{
  "arch": "vit",
  "model": "rotation predictor",
  "dataset": "crops of objects in photos (Visual Genome)",
  "train_examples": 30875,
  "image_size": 24,
  "crop_scale_min": 1,
  "horizontal_flip": true,
  "translate": 0.06,
  "color_jitter": 0.2,
  "norm": "layernorm",
  "norm_position": "pre",
  "hidden_act": "gelu",
  "mlp_ratio": 4,
  "head_dim": 16,
  "fused_qkv": false,
  "bias": "none",
  "qk_norm": false,
  "parallel_block": false,
  "inner_norm": false,
  "moe": "top_k",
  "kv_group_size": 2,
  "num_experts": 8,
  "moe_every": 2,
  "expert_mlp_ratio": 1,
  "experts_per_token": 2,
  "shared_expert": false,
  "patch_size": [2, 2],
  "layers": 16,
  "width": 320,
  "positions": "learned",
  "pooling": "mean",
  "register_tokens": 8,
  "residual_init": "zero_last",
  "optimizer": "cautious_adamw",
  "learning_rate": 0.0013,
  "beta1": 0.9,
  "beta2": 0.999,
  "eps": 1e-06,
  "max_grad_norm": 1.0,
  "max_steps": 5900,
  "batch_size": 64,
  "epochs": 12.2,
  "lr_schedule": "wsd",
  "decay_fraction": 0.4,
  "final_lr_fraction": 0.05,
  "warmup_steps": 1180,
  "weight_decay": 0.2
}
Rows from expert 2 of block 5, named by matrix and row number. Rows with one number belong to one neuron. Each number is 500 + 50 x the weight over its row's rms, rounded and kept within 0 to 999. All counts start at 0. Numbers have three digits each. After the name is the row's rms in percent of the matrix's.
# up: expert up (model.blocks.5.mlp.up, 8x320x320), inputs 256-319
# down: expert down (model.blocks.5.mlp.down, 8x320x320, transposed), outputs 256-319
up.264 141:525554619509593537453482496477484460561538504488476538389465629574483488444522607552535516474440503578563451532614577523427435539499456561519493465474421451535501448510510571506551472474333552
up.265 076:521546590524466445471495498491551512469456514398478492516482461503515516508524474551564548517484498340553554542533556470585468523525459534462546590429498496412496529482486527467513592541490579
up.266 086:579398532512492568540435496438389522532491530480550508516438553496497450474468535484449488382446530598465546556544451486538358437504403501586550491522448521513549500530484500481439402427444420
up.267 083:510519504500549520558487452534536428477517380489613494497456421526474571517474511518473493449528549637538503567427454579494355445488464579531499549568568453478498519517444486451516473456560528
up.268 084:412543627477495490446446532428533602444509466508495528558499488467525437482531442520520499581596443427476459534548608488509501531511480501506435427563403560481562528565496498468430420486499540
up.269 141:516406479513484542591372419625532484488451483395557469548435549519548501504525506527474429482484476610563471514568458492477461432502498491586538486505539546550492516464454569461434413483451515
up.270 089:506570468512469484494510560441510475483540449565393500567498445467533477452521417485523543469458474335439484527519494478483619464591495516432500566516555408452436507508505493504465485511533528
up.271 084:560416491535660504482498516525640420459492517497689460493402552473478484448599516485486552514480446583400435525521569498494497433409486461594464516500480454426461511454532485512508488400483508
up.272 170:446589576546508511523483535535424507464435466489365443548491429419473476530449369552497571481487499417451536503439465497521539440517577391471477518539473479457555505525487443549487510595513498
up.273 083:459499521503546540554385454496485476452474518489612532506496586504414472484506486445439528564578449564512557445446490454483433375515464472524464467565546513519565536513492439554519548517443535
up.274 131:557578551486545540496423440473512497503563518519465563382433610569508537519511612555596504490504537519565485538533598564442494569451417586472573470494501466533472478592506491500567482459329533
up.275 080:478456478488441511479535511480537485363541559478508480620504485510508545607558474501519490497483505417422520535541604440455518506536556484506491477597478542550542474476420502453538436520499512
up.276 122:555431511534573532525358520561467467538460508464578501508511543525488508488537520521457443423525536688524478457544510467412402368545448505528537454519575540547519467493501533480501446475499511
up.277 086:374534477463464524424606569420451487509474452514528543537515566457432504504542358505514580507397550419447552488498592539479524503609528460472432553582561543442499627481508567464383462587535511
up.278 101:545489457541532526537472508397553482475600503529564521447439493538438490454476513524501412433559406679541531472578516510453506504546486517539521401465487474443576474518447518521522417384338540
up.279 079:517503532539528421448519505463534528413454435524443509483527495521476540410512494533508517527452455402529450504459501519448509492593517461491423429530529411439480551482596451482485479489530522
up.280 076:421536526475555474382542503442517610526474465505440476488575528463547477500529442510477586432448406415493481491434495523486551527499485548406561468461516603493522550484501423534517436542497471
up.281 141:463593512526500523531574513429469477492448446515434439547510424471462482504521418551478576500487503428479496519490487511517564457535598454475459562568551484439561549536522532561463543597515504
up.282 133:520517527537579544470468478486508485508577506539514492402499511462573501454560579519498467457461512663586479522552560535478489488480536596502516451448481440527480482542524524497579507476369551
up.283 079:557445545530461503453405499491487412429505469504581470428505525538486537478528524424499515540559438469434548387528466576583471547511466456561426550450472510547459446517417492563475577525478476
up.284 075:594518529582513543493585535492396435571506460454531636496662541519412472534377513446436435432589440406425549457523528485595542562500627537599560521463451559515467483468468490491460602505465539
up.285 122:440532506488546539501416453461531464518495474485502491512475544558464521484509502522523460434538472713543531561538492537440465426525498556504527519440511525509518527533470515521512474478490564
up.286 074:589467474472471490432529530499503369532498553517571568512553489475516531551485556516480487596467503496545438488484477477478631480419488479546498514456454442444437389425584516497540512482507508
up.287 185:435612544550507515542542539496443532486403481462390471572492396436492547527509403552481548484477472412436507507509511513497584465562586423516473518568499469430522549536563428566515557620554516
up.288 076:534454560497528521540463523465499420558529506479455502534523624541427442537532539503493525455466508513512407530526574544508459453495373515565506533450523463514525506445563525362434470476431485
up.289 118:448577518504466573507521535464478540443467515426406531559538430445480497517514436497565532589451558424445569497466475502565543453521586478505507505524456492395523470550490497535494516563467490
up.290 075:544475425471445522537577509424534512450523478475482471504523522441555490544510486515591426548535566460487540442418478387539446455454461508439437497536577470532441466517505513491479546510441580
up.291 078:497539520567462501529469444545470508528380476533443481428400476496520533474505502568474528515460381498379641455470467538548403594553486539385502475505477521528491459555542462538582526561462492
up.292 074:554507465496476495550516621458572503448493522519479512404526541527479510521531507456527524515450460490520504583461494438544572525472497473486541380446511484482542595434510456446494522560501544
up.293 087:433502477562424501469472534393491462470490521536475444620505494443487545543439456467498573488513483430437510593421473497524543468482455442527511507495434495397505484481529382535417526559518507
up.294 088:428544447565468473490574459438531476506520479515479432505503481476531498439500474486490437610441588463481447522486516532511447481489518506495483616557495464385469555441509453574473497528469488
up.295 126:430568562533516574528574564468474568471399507497405473608434452436437504585506424510497524490529449359418581568475530518533567463569546458480517549566480509456544531516527461551489487608511476
up.296 138:525567494465573466507471497493468425488536439549510536452457503517487488507530671492549489441527495596544498497564542521509447533531499479492515445465482475504495463508519514537541494511382554
up.297 136:462548510504600531536470496540506470517542513472531471467481536537522496505540639526475476449493519635508472491485470472467406479499480558485517443492539538571492500501426601482523522476386510
up.298 081:521488531464466463539495456475575554528447554509620404446577530496562458542515528508534489539420512440424535547441445586559503559487538377547429466437507501415554550482457464440488463586461391
up.299 118:490417490533566546532412508511494406501578464471482498448446567592492462418555553470463454472505506648526467511552457489499434501516481525501523487509514509497548446583444576456509412544488565
up.300 128:453653548571474563496566573481464518536456491452412509565471400434479532553496359528466569545515520459455514546454496492487572489545586405479458488517526539467486523574571446543447499561476532
up.301 094:575456448584496488546423483528478448430473518488561454578551464514461462502535539548527441417491420626501510469534460419401396468533438530473531516488449482552449458471529558511512495450496465
up.302 075:451578447536523507490418543514520451413581529596386459557448537450543502477493552538552437537502508470461461518424597402511421510580472508484534591455433428568505529485560534462537495479458546
up.303 124:549558540528608528451423595466567453552545479492546518397410582496541513493509606528521526465497490641505441549546568547461459553547415548514558415462513498591502474620486540529568484456357543
up.304 078:490551516529469508486561518421562505524563508531526469537490494456500443454517499521574530473478542476474450513482547514518512532485525519434414491483455540528499569535608459591467462558610511
up.305 080:567435520540493417528523487566417434502535511616557508418482465552500474505531516399443455594507471480527463501524521438550491426414445462487483478510473460506409555495528428545504486383564474
up.306 078:466544531445438591426626482527586527504447438466566475517576362454501464506433444454513420561535455530402466438429517510518479454457482523445472473458492436484495503518536482472578415441500595
down.264 139:531543403442546467437577556525498462518584524566529483479576643507469503480508549445478478568493484520476521517466559523545522563482379516515497470474475469457537521531461495469472503377554511
down.265 086:507529445602474537505516515532554531442520431496388374583443510477574527476472402453477475449494576559436518487514529484530563475488513513536533504502478502451603508546460462554430464521536483
down.266 084:466548342496571476538532576476510483532570452517520451515577530502482587416446603488494564498487395573484480567535556483503539532507410497570536503538514483469489494596552554541523482403466500
down.267 076:538524495428587394438506547467547530457517482484439552432477485527499459534517455495451468487443478536530457460543545506463497568462493521533435511483460510524476563546629448539590546379559469
down.268 074:502540526453503489486428482512407561466523519456448447431513476449530390589533456466456578462441641481490501486377537413427489584482553543553504443454535482436540482460462441548507393535423543
down.269 128:483560516466577420471575535450514478529557518513491514420511533530550461492555544489557465519426426554495554563588580561517513608568494501484544485442491472519510532500482511505570563437490533
down.270 078:444445519488409499467496499515567549454492535439475478405469391446479456570514510541549492565440423379447520489493488431461451444542589464453537564531409500434421450428596494458522463618382555
down.271 078:503465397434422464497531599550466552522481483593464524532439524495449438570508465473537565514450415459504504391534536556580532468524478496476493463500437531535486583615485506498492538460556505
down.272 177:570477615481444517581435424540599519533421498441425525492415396569523485479530503517557497493491460496529520483602465510447471385549647469500535466472539585541475418427498492455508501581420547
down.273 068:521500482444566512477564403455512373494487493543542550453563572540490552444411461446424448453446441527502514471419565540400482504515478550459497484377545492506587519439541470465533453463532518
down.274 120:518568398468529418406520522441471526513650525545511487475546662569508472586463548530419477590479462435528503500499506469525498619468382513521457516495507471520532446550486539463459525404548520
down.275 074:509582548521495540580442452390579531570463548524540457496551515433478468601487489516467507514535494435515486533483594476455465526483517471464484390461546493549524578417596454553536495593424503
down.276 121:483527435476575514416547534434508541562561508529546521421510513516511500536520542522491446471552451606491504485510589569492484573548496490502491473511492488508503455510515540479534524448505507
down.277 072:528450510446603525565495486526479482619462503491463437440409517394482561582529493596530467449526474431494385520532448551430536476387484542550537426509530488568480487413471481515523432492432487
down.278 102:480510466489553533518508513497520459514548497535521538475452624527434485479498542447500435522476429566453509587490507596519530568517447576512442446467504484558476584565510507459488550412459512
down.279 078:507505530476537523598486483587476521564437519497415497467442467460572524582503463484534528515533560467500444542634460487450545385577588487604574462553349475556523440490503465578443506593530528
down.280 074:583428521494421574530486522472476544541439441494486517529472446442486505485510470514444479568454538445340546540514429518510518476556491454575489509487489503518536543572444567405488420509628508
down.281 158:545493579438461466626437469564581504525408546467426519520440386503533474499507454546545514474486486541491524499571435497463429355554649458518551464529503541531509453418491517539490520626396502
down.282 154:523505468483563511471502519500538513524559486529545499449513562478519555515477520438482430521527463559479545544521583524475521603491440535469483476482471480491513494488501494516483513380478568
down.283 076:386433468475522521419511528400523488519531465509549472505481487437544536508555675444523583478505535487476386515417519509502444531438418513582462509539405442480590494505508561443458511578557486
down.284 071:552468560502530535577525473451385526466516468589482384398476509457584463476538476547557537544452465438414497482438516443521674412532579463521520525394448480457509531546527549486483466493490493
down.285 128:494497462472573526506532538509506485546523459487538554459489602565440505462468535461517498466481493554542490552493575519515536552526508466519511466496522496505510506465530513515532532415480502
down.286 080:520540562432605420488537514519502478438504506511496445468552515541478575487452592489540435490448625468558451448475512406495473551503594562516470492471524474386559531482484537432521419474454632
down.287 203:575436589449455502630472421543566558488440578464448493498424401508529508501517470494519465466511463515509506463555457537463498372516596484524495460484490589523486420432469518543470479610385539
down.288 087:493551485476563474489492513405469431424447513530492500448540534506484483458549512492521539496521539446470479496492466507592491542455468570472486581508477545493541590529461575466558504479594542
down.289 126:545474530511431540592457432574563497513438554480462525534518396514569494457531498555556473527526473537521479441541472504469442414488644483502519446525513535590492464395467512488503473631428508
down.290 075:530513503530500503428555535505517466477518468449448452591508470448563557446516511464571466573422534530499488445563536487544420427586464603511506543448480497579486465431473533543538427486454463
down.291 071:450506464438468479538427549515523517477461496447443451531568590481481508422491450443493498465501565434511518482388490412492514454587467580569546539515501474455474468514570513530473485530390542
down.292 067:468472460548455539479478551530565515456506488323440437493436553507568485460547474461597420556451413457448550411407497426551560531456497543481576461483459536538445514531550423457465511583433493
down.293 077:553543484442524562612549424572390531490459546407433529489527434555457525576447572530518561448512512588516486485518434494458425521558596544469554446513416505597470473508489529496469501557453525
down.294 076:628457479479522545633416457601481556596351484433472437401521549545519496530526540583521498511499499462503502498473550422472427499478557555492514501506489492522558481461515450568554470584560524
down.295 120:567439606554496513549477463494573502480435568445449480532474457536529518483547508521523529465526492526541539522594441455469403395518615523550542482505505530513507463461556474550535460624382460
down.296 151:525548420478581475400568519471558477532590507538557517503534638498446488571477545469490427555496499559490554522453588504511531616468392486438482469474481442497476537528537527472551508371567533
down.297 146:507533557431584507436532511499562444546576505522554461476512561519502496489517507497468460565500442609500525504495536560508535568484448521523447505478492512445476481518511516484488473436466489
down.298 076:460558378498547439508494509427388501496493432552542533532503593462489567487446522513508584510570522414478527459505529502596466594456447498501513474479429450533544564530541522499521512513620459
down.299 111:467522497500551499458478500535560539518557464542545491453524621490496504519488508435472461554487455562497525580483573522447503573565455539520523465510500519538478559496552493522538458413492541
down.300 142:534490575454443490604495432509552540501456581464528479459455367522578466497519465565556509491537508506478478512566462484434483459527595473550506474479479522604432444425467501492464478623383489
down.301 084:502530559488550528430512533419423411536604496490599534485477513552571478470590510468485492534467456519495512506550577523376476551462477506499413512531449428374447463492444526474498506438496493
down.302 069:462482530506512553449475442417464452462508595421510462594415452538543518466434507572584595601474558416454458541544440556484468512335471396573582515482520478520499518341512592580453472494514428
down.303 118:522545394520561477433541492443470478554598485509647483485553598536453480488506566487522464526482488550475516537467576487503517592493420527507487486522502542502572500511492553443500498367544457
down.304 078:474472544553503516558498377553526533443552532443553504587491499446429507483414609454544486445534514412535515453425486483493504599458576532512451517541472477545430460502455555544546506530482544
down.305 086:425539429448526502368526515456444492491490482452528487507525526444384431528450492506480530498461460486527510480445478537551516562434573445505518462487558471512509572529476582496513458492616469
down.306 075:496510548500550490573487446556542525527485414491597555547529532565388496444506544508513505563456538417528407472482490582463516541603457465560506498505521435448394567489480581584477499474486443