Weights of a small rotation predictor: arch vit, num experts 8.
Rows from expert 1 of block 3, named by matrix and row number. Rows with one number belong to one neuron. Each number is 200 + 30 x the weight over its row's rms, rounded and kept within 0 to 999. All counts start at 0. After the name is the row's rms in percent of the matrix's.
# up: expert up (model.blocks.3.mlp.up, 8x320x320), inputs 0-106
# down: expert down (model.blocks.3.mlp.down, 8x320x320, transposed), outputs 0-106
up.65,100,215,199,168,274,210,206,177,195,210,190,157,208,202,190,178,160,209,252,201,183,221,192,209,194,180,202,243,153,288,192,178,181,199,207,195,192,187,104,173,223,160,195,163,197,229,214,177,232,173,225,216,185,176,228,194,201,202,200,211,203,239,85,169,187,185,201,152,214,168,192,188,218,193,192,208,160,250,205,179,185,201,168,223,244,191,223,188,104,214,196,203,244,199,220,196,232,227,199,232,170,201,168,191,220,229,199,237
down.65,103,192,193,216,214,224,176,179,207,236,216,184,241,170,186,145,158,216,218,186,203,198,190,168,174,199,159,254,139,242,201,189,164,189,219,215,124,199,207,217,170,203,227,186,177,179,228,199,207,154,260,217,142,199,193,186,193,179,222,185,167,183,153,221,186,226,173,201,202,189,141,210,185,219,163,166,123,292,199,173,169,189,182,150,240,179,229,219,210,217,174,169,209,223,234,206,247,196,209,249,232,197,225,241,257,144,178,217
up.66,070,196,174,184,162,223,196,206,212,151,254,176,217,163,192,223,255,218,128,179,190,162,203,258,217,182,172,230,282,149,192,241,208,196,128,183,224,165,193,205,185,235,150,204,141,170,207,193,148,191,187,202,219,227,208,181,250,179,187,194,195,192,262,171,227,208,142,227,165,183,204,225,186,219,213,205,247,150,268,164,179,183,177,189,208,190,225,171,257,194,158,180,249,237,229,212,241,171,198,164,195,167,170,191,169,237,173,161
down.66,078,237,175,195,229,183,203,195,203,160,207,223,186,238,160,234,279,207,209,216,202,202,212,202,215,172,207,191,244,145,207,213,220,257,172,190,271,147,231,191,210,268,254,184,193,212,248,187,198,177,147,208,272,238,216,214,223,278,206,200,177,167,240,182,188,171,191,218,175,186,309,249,162,230,229,218,187,131,221,181,219,190,182,230,168,219,153,199,198,260,206,183,200,194,179,180,189,196,212,201,181,226,189,202,166,221,250,213
up.67,070,142,230,245,179,205,203,174,204,230,156,248,160,189,191,251,244,186,200,226,185,186,246,240,181,224,231,195,248,174,186,245,251,171,174,262,225,250,240,193,154,181,242,182,160,192,229,190,225,194,149,163,226,197,186,168,175,156,228,238,196,181,304,195,196,240,151,139,275,198,169,198,199,211,249,182,199,169,179,247,206,220,216,222,188,183,153,235,181,198,246,213,190,209,230,251,203,154,223,175,249,227,183,220,151,200,211,213
down.67,073,196,198,195,196,235,220,195,192,198,176,186,172,226,258,252,185,231,259,218,203,192,192,200,254,200,211,164,205,135,231,224,249,193,202,189,256,188,209,133,177,206,213,129,221,213,230,187,203,204,159,164,273,224,204,237,177,211,173,199,181,174,217,141,180,213,235,188,207,230,236,253,191,219,219,192,249,131,209,171,250,160,192,302,190,235,254,205,206,231,230,243,189,196,179,203,152,196,190,141,202,242,184,215,181,236,199,196
up.68,073,163,183,192,201,204,190,218,207,183,132,223,235,227,208,248,203,168,144,240,185,208,212,224,170,216,185,232,186,174,203,223,202,177,250,189,193,161,173,221,203,174,198,256,178,198,246,180,238,212,184,224,218,209,193,216,157,242,203,223,138,201,313,178,221,206,160,173,198,235,198,149,164,186,174,178,181,176,113,177,186,192,181,199,149,282,252,207,206,195,189,195,197,165,202,157,203,226,193,205,247,213,152,220,206,182,212,245
down.68,071,193,214,183,123,162,213,213,171,153,198,194,172,237,216,192,227,172,231,199,156,166,188,253,183,206,226,195,237,129,217,224,194,184,217,196,300,144,185,188,218,200,247,207,220,221,175,216,193,196,168,173,207,251,214,231,206,189,209,241,204,181,265,237,219,184,184,170,213,196,263,225,208,238,234,182,216,133,198,220,163,209,238,209,168,223,146,201,235,190,196,224,208,206,156,206,179,238,203,199,181,238,209,154,143,218,226,199
up.69,067,141,135,237,153,204,187,172,175,212,173,231,201,222,256,173,225,213,189,176,217,212,197,229,221,191,181,183,231,158,198,203,238,176,219,196,225,164,229,193,176,170,211,226,173,239,229,190,155,214,225,255,215,208,195,184,218,153,201,219,250,200,264,238,237,191,152,185,175,214,233,242,222,167,162,194,173,131,214,195,268,168,144,177,225,186,218,198,177,214,215,193,261,169,209,246,140,178,195,211,224,220,220,200,178,227,161,124
down.69,065,190,161,238,243,237,156,180,208,189,195,237,141,226,186,264,254,192,215,210,168,172,269,238,199,219,246,196,226,177,227,198,201,182,235,195,271,176,231,146,183,228,231,215,125,188,209,198,233,184,185,195,188,226,203,188,154,265,195,188,231,216,209,167,191,255,258,237,210,231,248,202,152,227,173,226,215,149,181,220,229,177,239,153,197,219,191,211,187,187,205,197,171,209,202,164,167,212,223,205,200,212,201,162,166,182,209,212
up.70,185,210,225,205,256,165,238,167,193,238,221,154,218,195,201,170,157,247,226,220,162,217,159,221,209,181,231,127,179,266,215,162,187,190,213,241,175,155,154,153,246,154,196,195,204,248,207,190,176,213,184,197,139,152,193,169,210,214,173,244,234,266,136,168,183,186,168,144,219,179,231,209,206,181,174,201,178,211,212,199,205,160,162,243,186,194,230,210,144,211,213,181,199,176,234,213,217,236,163,177,181,165,194,199,196,183,166,201
down.70,164,197,217,190,214,205,188,186,204,213,214,214,253,162,151,175,152,197,191,197,219,213,190,171,170,205,213,239,190,224,199,220,174,188,162,186,111,220,214,248,141,230,213,193,187,220,192,203,170,170,259,204,122,220,198,194,175,206,184,188,181,204,168,230,168,203,208,207,202,201,147,176,180,182,146,197,142,275,192,197,168,215,190,152,208,206,208,216,188,206,169,177,205,212,223,197,243,193,211,243,212,194,228,243,267,167,145,195
up.71,066,208,169,186,181,145,172,149,156,175,198,210,250,186,222,197,175,195,192,169,220,196,205,226,275,228,217,162,260,107,175,179,174,239,185,145,222,126,180,222,225,224,183,181,177,217,150,169,192,186,250,240,210,192,167,179,194,207,192,196,188,197,292,231,209,151,188,181,177,173,231,197,224,160,184,180,255,213,188,143,223,219,219,245,156,226,186,224,221,211,216,240,173,226,218,221,186,214,199,177,189,204,216,232,200,226,185,155
down.71,065,185,196,226,139,188,214,212,243,180,224,186,200,227,248,178,226,203,198,206,193,224,225,244,188,225,163,190,211,107,145,173,219,220,209,195,183,137,196,165,173,233,215,159,180,207,178,234,250,196,185,165,264,205,217,220,179,210,208,195,157,229,256,170,185,159,227,231,232,213,244,219,165,185,229,198,224,142,190,187,212,212,203,216,205,184,186,200,198,233,178,240,207,224,199,229,184,224,221,177,222,266,182,197,171,231,244,181
up.72,211,261,213,153,296,202,216,216,196,235,217,190,229,209,200,165,152,178,228,235,204,204,190,153,161,169,198,218,165,308,183,172,168,214,225,178,176,214,131,189,193,177,199,140,222,217,187,205,201,166,248,176,186,161,220,224,197,215,189,211,214,197,81,184,185,190,201,173,211,187,190,212,222,198,157,196,139,243,239,216,136,215,182,193,235,172,218,176,107,208,190,169,185,198,168,177,237,236,198,237,152,194,223,157,219,197,184,205
down.72,212,202,197,177,220,219,179,197,219,240,213,168,281,145,187,154,122,196,190,182,224,187,196,183,172,227,172,216,158,240,175,203,194,175,186,207,121,217,196,247,189,197,231,200,165,212,218,217,169,177,269,233,141,209,204,203,208,170,168,156,181,207,131,227,178,205,180,218,177,178,127,167,188,187,178,186,159,291,195,187,221,206,172,178,253,200,223,211,208,207,188,170,203,208,238,217,257,171,213,235,194,183,217,230,230,186,174,198
up.73,068,175,163,238,172,179,225,179,186,169,140,193,217,236,185,171,234,171,181,171,253,173,171,200,190,232,195,207,210,191,211,164,212,210,168,241,195,201,256,179,230,183,221,241,204,254,192,227,194,189,194,232,230,201,197,176,203,204,241,209,220,175,294,214,149,138,194,141,157,218,200,182,194,216,232,215,197,218,216,195,208,177,222,156,189,199,209,241,241,192,225,174,238,177,197,185,198,207,149,169,234,214,224,165,207,214,221,154
down.73,068,176,223,190,186,234,239,166,177,169,236,203,158,263,175,214,226,194,168,222,156,198,200,160,169,196,194,159,235,101,171,211,200,241,221,189,246,172,240,184,196,242,233,161,196,229,219,191,180,176,150,229,254,200,191,183,211,195,214,205,192,169,318,174,202,205,190,190,185,240,240,298,207,198,188,211,194,156,171,220,185,186,275,238,187,170,190,236,195,206,182,235,229,156,181,202,173,228,207,163,224,194,218,256,187,223,224,235
up.74,068,182,249,211,152,195,186,211,172,267,204,206,157,183,219,216,208,219,156,215,234,216,200,188,193,198,185,245,247,179,202,161,147,233,183,207,213,172,220,236,209,256,150,249,168,224,190,216,237,201,206,183,185,177,191,215,156,231,200,140,193,200,274,220,259,176,225,192,192,188,202,152,174,148,203,210,249,141,182,157,206,193,155,169,196,204,213,207,206,214,195,215,203,212,202,198,191,242,205,176,182,273,272,215,210,216,158,217
down.74,060,212,216,164,158,223,202,187,181,205,186,164,229,234,226,190,241,207,155,194,247,184,168,211,223,231,200,177,236,206,195,215,231,162,220,214,214,168,209,159,218,245,230,229,209,238,243,169,214,229,151,189,223,182,208,230,192,257,213,241,146,237,161,172,215,169,216,194,236,214,207,191,178,219,157,215,208,164,181,214,200,187,186,203,201,208,155,225,157,202,239,212,230,215,231,195,153,202,179,197,168,236,195,182,158,204,179,226
up.75,073,211,177,256,222,236,216,219,223,163,194,228,216,271,184,195,213,190,172,235,199,220,195,183,173,211,199,208,219,239,204,188,159,257,240,164,202,189,153,162,192,181,181,212,191,202,209,209,186,150,251,164,186,201,236,170,198,175,160,171,214,195,53,249,198,205,218,223,202,200,185,187,146,183,197,237,206,262,201,196,197,203,175,229,198,206,237,160,145,180,216,221,183,218,175,203,210,210,201,199,198,160,200,241,195,222,203,239
down.75,061,213,197,176,218,239,180,245,188,200,243,209,214,202,185,163,148,205,193,175,252,187,149,233,195,211,216,188,195,171,199,202,157,176,163,259,148,179,213,189,185,199,218,195,181,162,179,222,208,142,205,221,173,197,231,194,264,150,196,177,236,225,182,229,188,190,182,204,223,165,154,174,255,227,222,207,189,207,193,204,198,208,247,186,233,190,238,227,216,234,222,205,203,237,213,186,265,205,214,224,226,166,208,212,230,178,185,241
up.76,122,253,207,155,282,181,221,202,216,220,218,183,220,184,186,165,162,185,228,173,192,211,194,168,203,187,218,216,147,324,207,220,193,199,220,188,212,210,134,178,197,197,208,162,224,238,201,188,189,152,230,163,178,183,210,212,209,208,196,209,211,218,38,185,187,190,209,171,197,196,221,203,200,200,141,207,144,257,241,198,147,224,188,208,234,140,221,166,145,189,211,140,201,244,196,179,238,217,205,226,195,202,199,183,214,220,204,215
down.76,136,175,209,199,233,228,181,198,205,246,211,172,260,169,189,144,109,196,180,158,192,190,174,182,177,209,161,214,130,254,155,231,198,176,194,217,138,218,207,231,158,202,228,164,149,199,220,208,194,170,240,209,142,210,193,205,177,181,162,161,176,182,123,233,176,223,187,210,187,198,129,173,183,211,169,192,170,260,197,195,229,195,200,169,238,220,213,240,205,218,190,180,215,200,256,198,236,197,220,230,188,198,192,233,240,160,152,189
up.77,074,239,208,166,126,253,189,211,235,195,194,172,225,230,173,191,240,220,121,221,207,208,207,215,205,192,164,192,237,186,214,213,228,208,221,257,201,195,231,244,227,181,229,206,198,192,187,271,185,209,221,204,215,199,220,183,244,170,231,239,203,199,259,232,261,256,143,217,221,190,213,186,162,163,231,237,188,221,184,174,231,231,186,173,173,252,174,212,205,189,212,229,194,228,222,249,167,136,159,217,181,220,181,192,176,174,167,220
down.77,062,210,182,239,164,217,197,197,190,152,190,193,189,264,206,219,275,166,204,183,201,191,200,196,235,201,208,148,211,139,210,196,205,158,229,175,261,167,220,202,168,206,214,188,183,201,180,166,232,214,205,206,238,203,196,213,186,229,173,223,192,168,289,205,182,185,199,202,167,204,208,187,222,237,222,215,227,133,219,170,157,233,192,236,137,179,221,140,226,196,180,237,226,203,168,213,201,173,175,222,224,202,178,164,165,191,205,205
up.78,139,235,227,163,302,183,209,212,195,210,216,211,225,215,216,158,148,194,245,239,169,192,180,173,173,172,219,205,174,300,203,185,180,217,212,178,177,219,98,187,212,184,201,161,220,227,199,192,215,182,247,187,192,185,216,211,186,199,177,231,205,199,44,170,208,194,217,187,208,184,189,227,199,198,168,189,127,240,238,238,145,231,173,214,250,188,232,192,79,207,222,187,189,192,211,185,251,205,204,217,168,183,214,165,204,242,220,200
down.78,161,157,226,185,205,207,182,180,197,236,209,188,267,155,169,148,115,203,204,174,217,191,199,182,190,199,189,218,137,250,165,228,185,200,192,231,113,216,203,240,186,194,231,188,174,216,221,204,177,189,273,215,153,236,207,181,191,184,174,187,193,226,159,211,199,208,170,214,208,191,127,169,194,198,178,190,174,300,195,187,217,177,175,175,263,199,199,224,221,200,181,191,190,218,249,194,270,186,213,243,181,171,222,237,216,153,171,206
up.79,066,194,212,154,160,204,254,230,185,182,185,188,198,247,174,182,215,209,217,215,202,163,152,207,263,185,196,198,197,192,220,193,225,196,184,217,215,192,215,183,220,182,254,219,236,182,256,179,221,213,119,247,258,253,174,165,200,174,173,212,150,180,262,169,195,193,176,187,178,206,181,225,209,185,191,234,274,181,180,222,186,192,163,250,236,167,173,165,229,193,177,216,162,192,227,214,206,156,167,234,200,198,227,183,224,204,276,195
down.79,059,227,126,188,161,216,210,214,231,209,188,237,232,251,152,204,241,180,194,164,239,279,225,139,166,193,220,174,207,138,201,223,214,229,214,159,259,166,187,221,147,210,202,204,177,183,217,201,197,234,152,213,277,162,158,214,190,227,250,176,212,228,212,196,192,211,207,210,164,230,186,234,187,171,254,197,233,169,183,193,190,195,201,178,180,197,204,172,180,161,213,217,199,201,124,195,216,216,159,195,198,225,173,133,194,232,220,263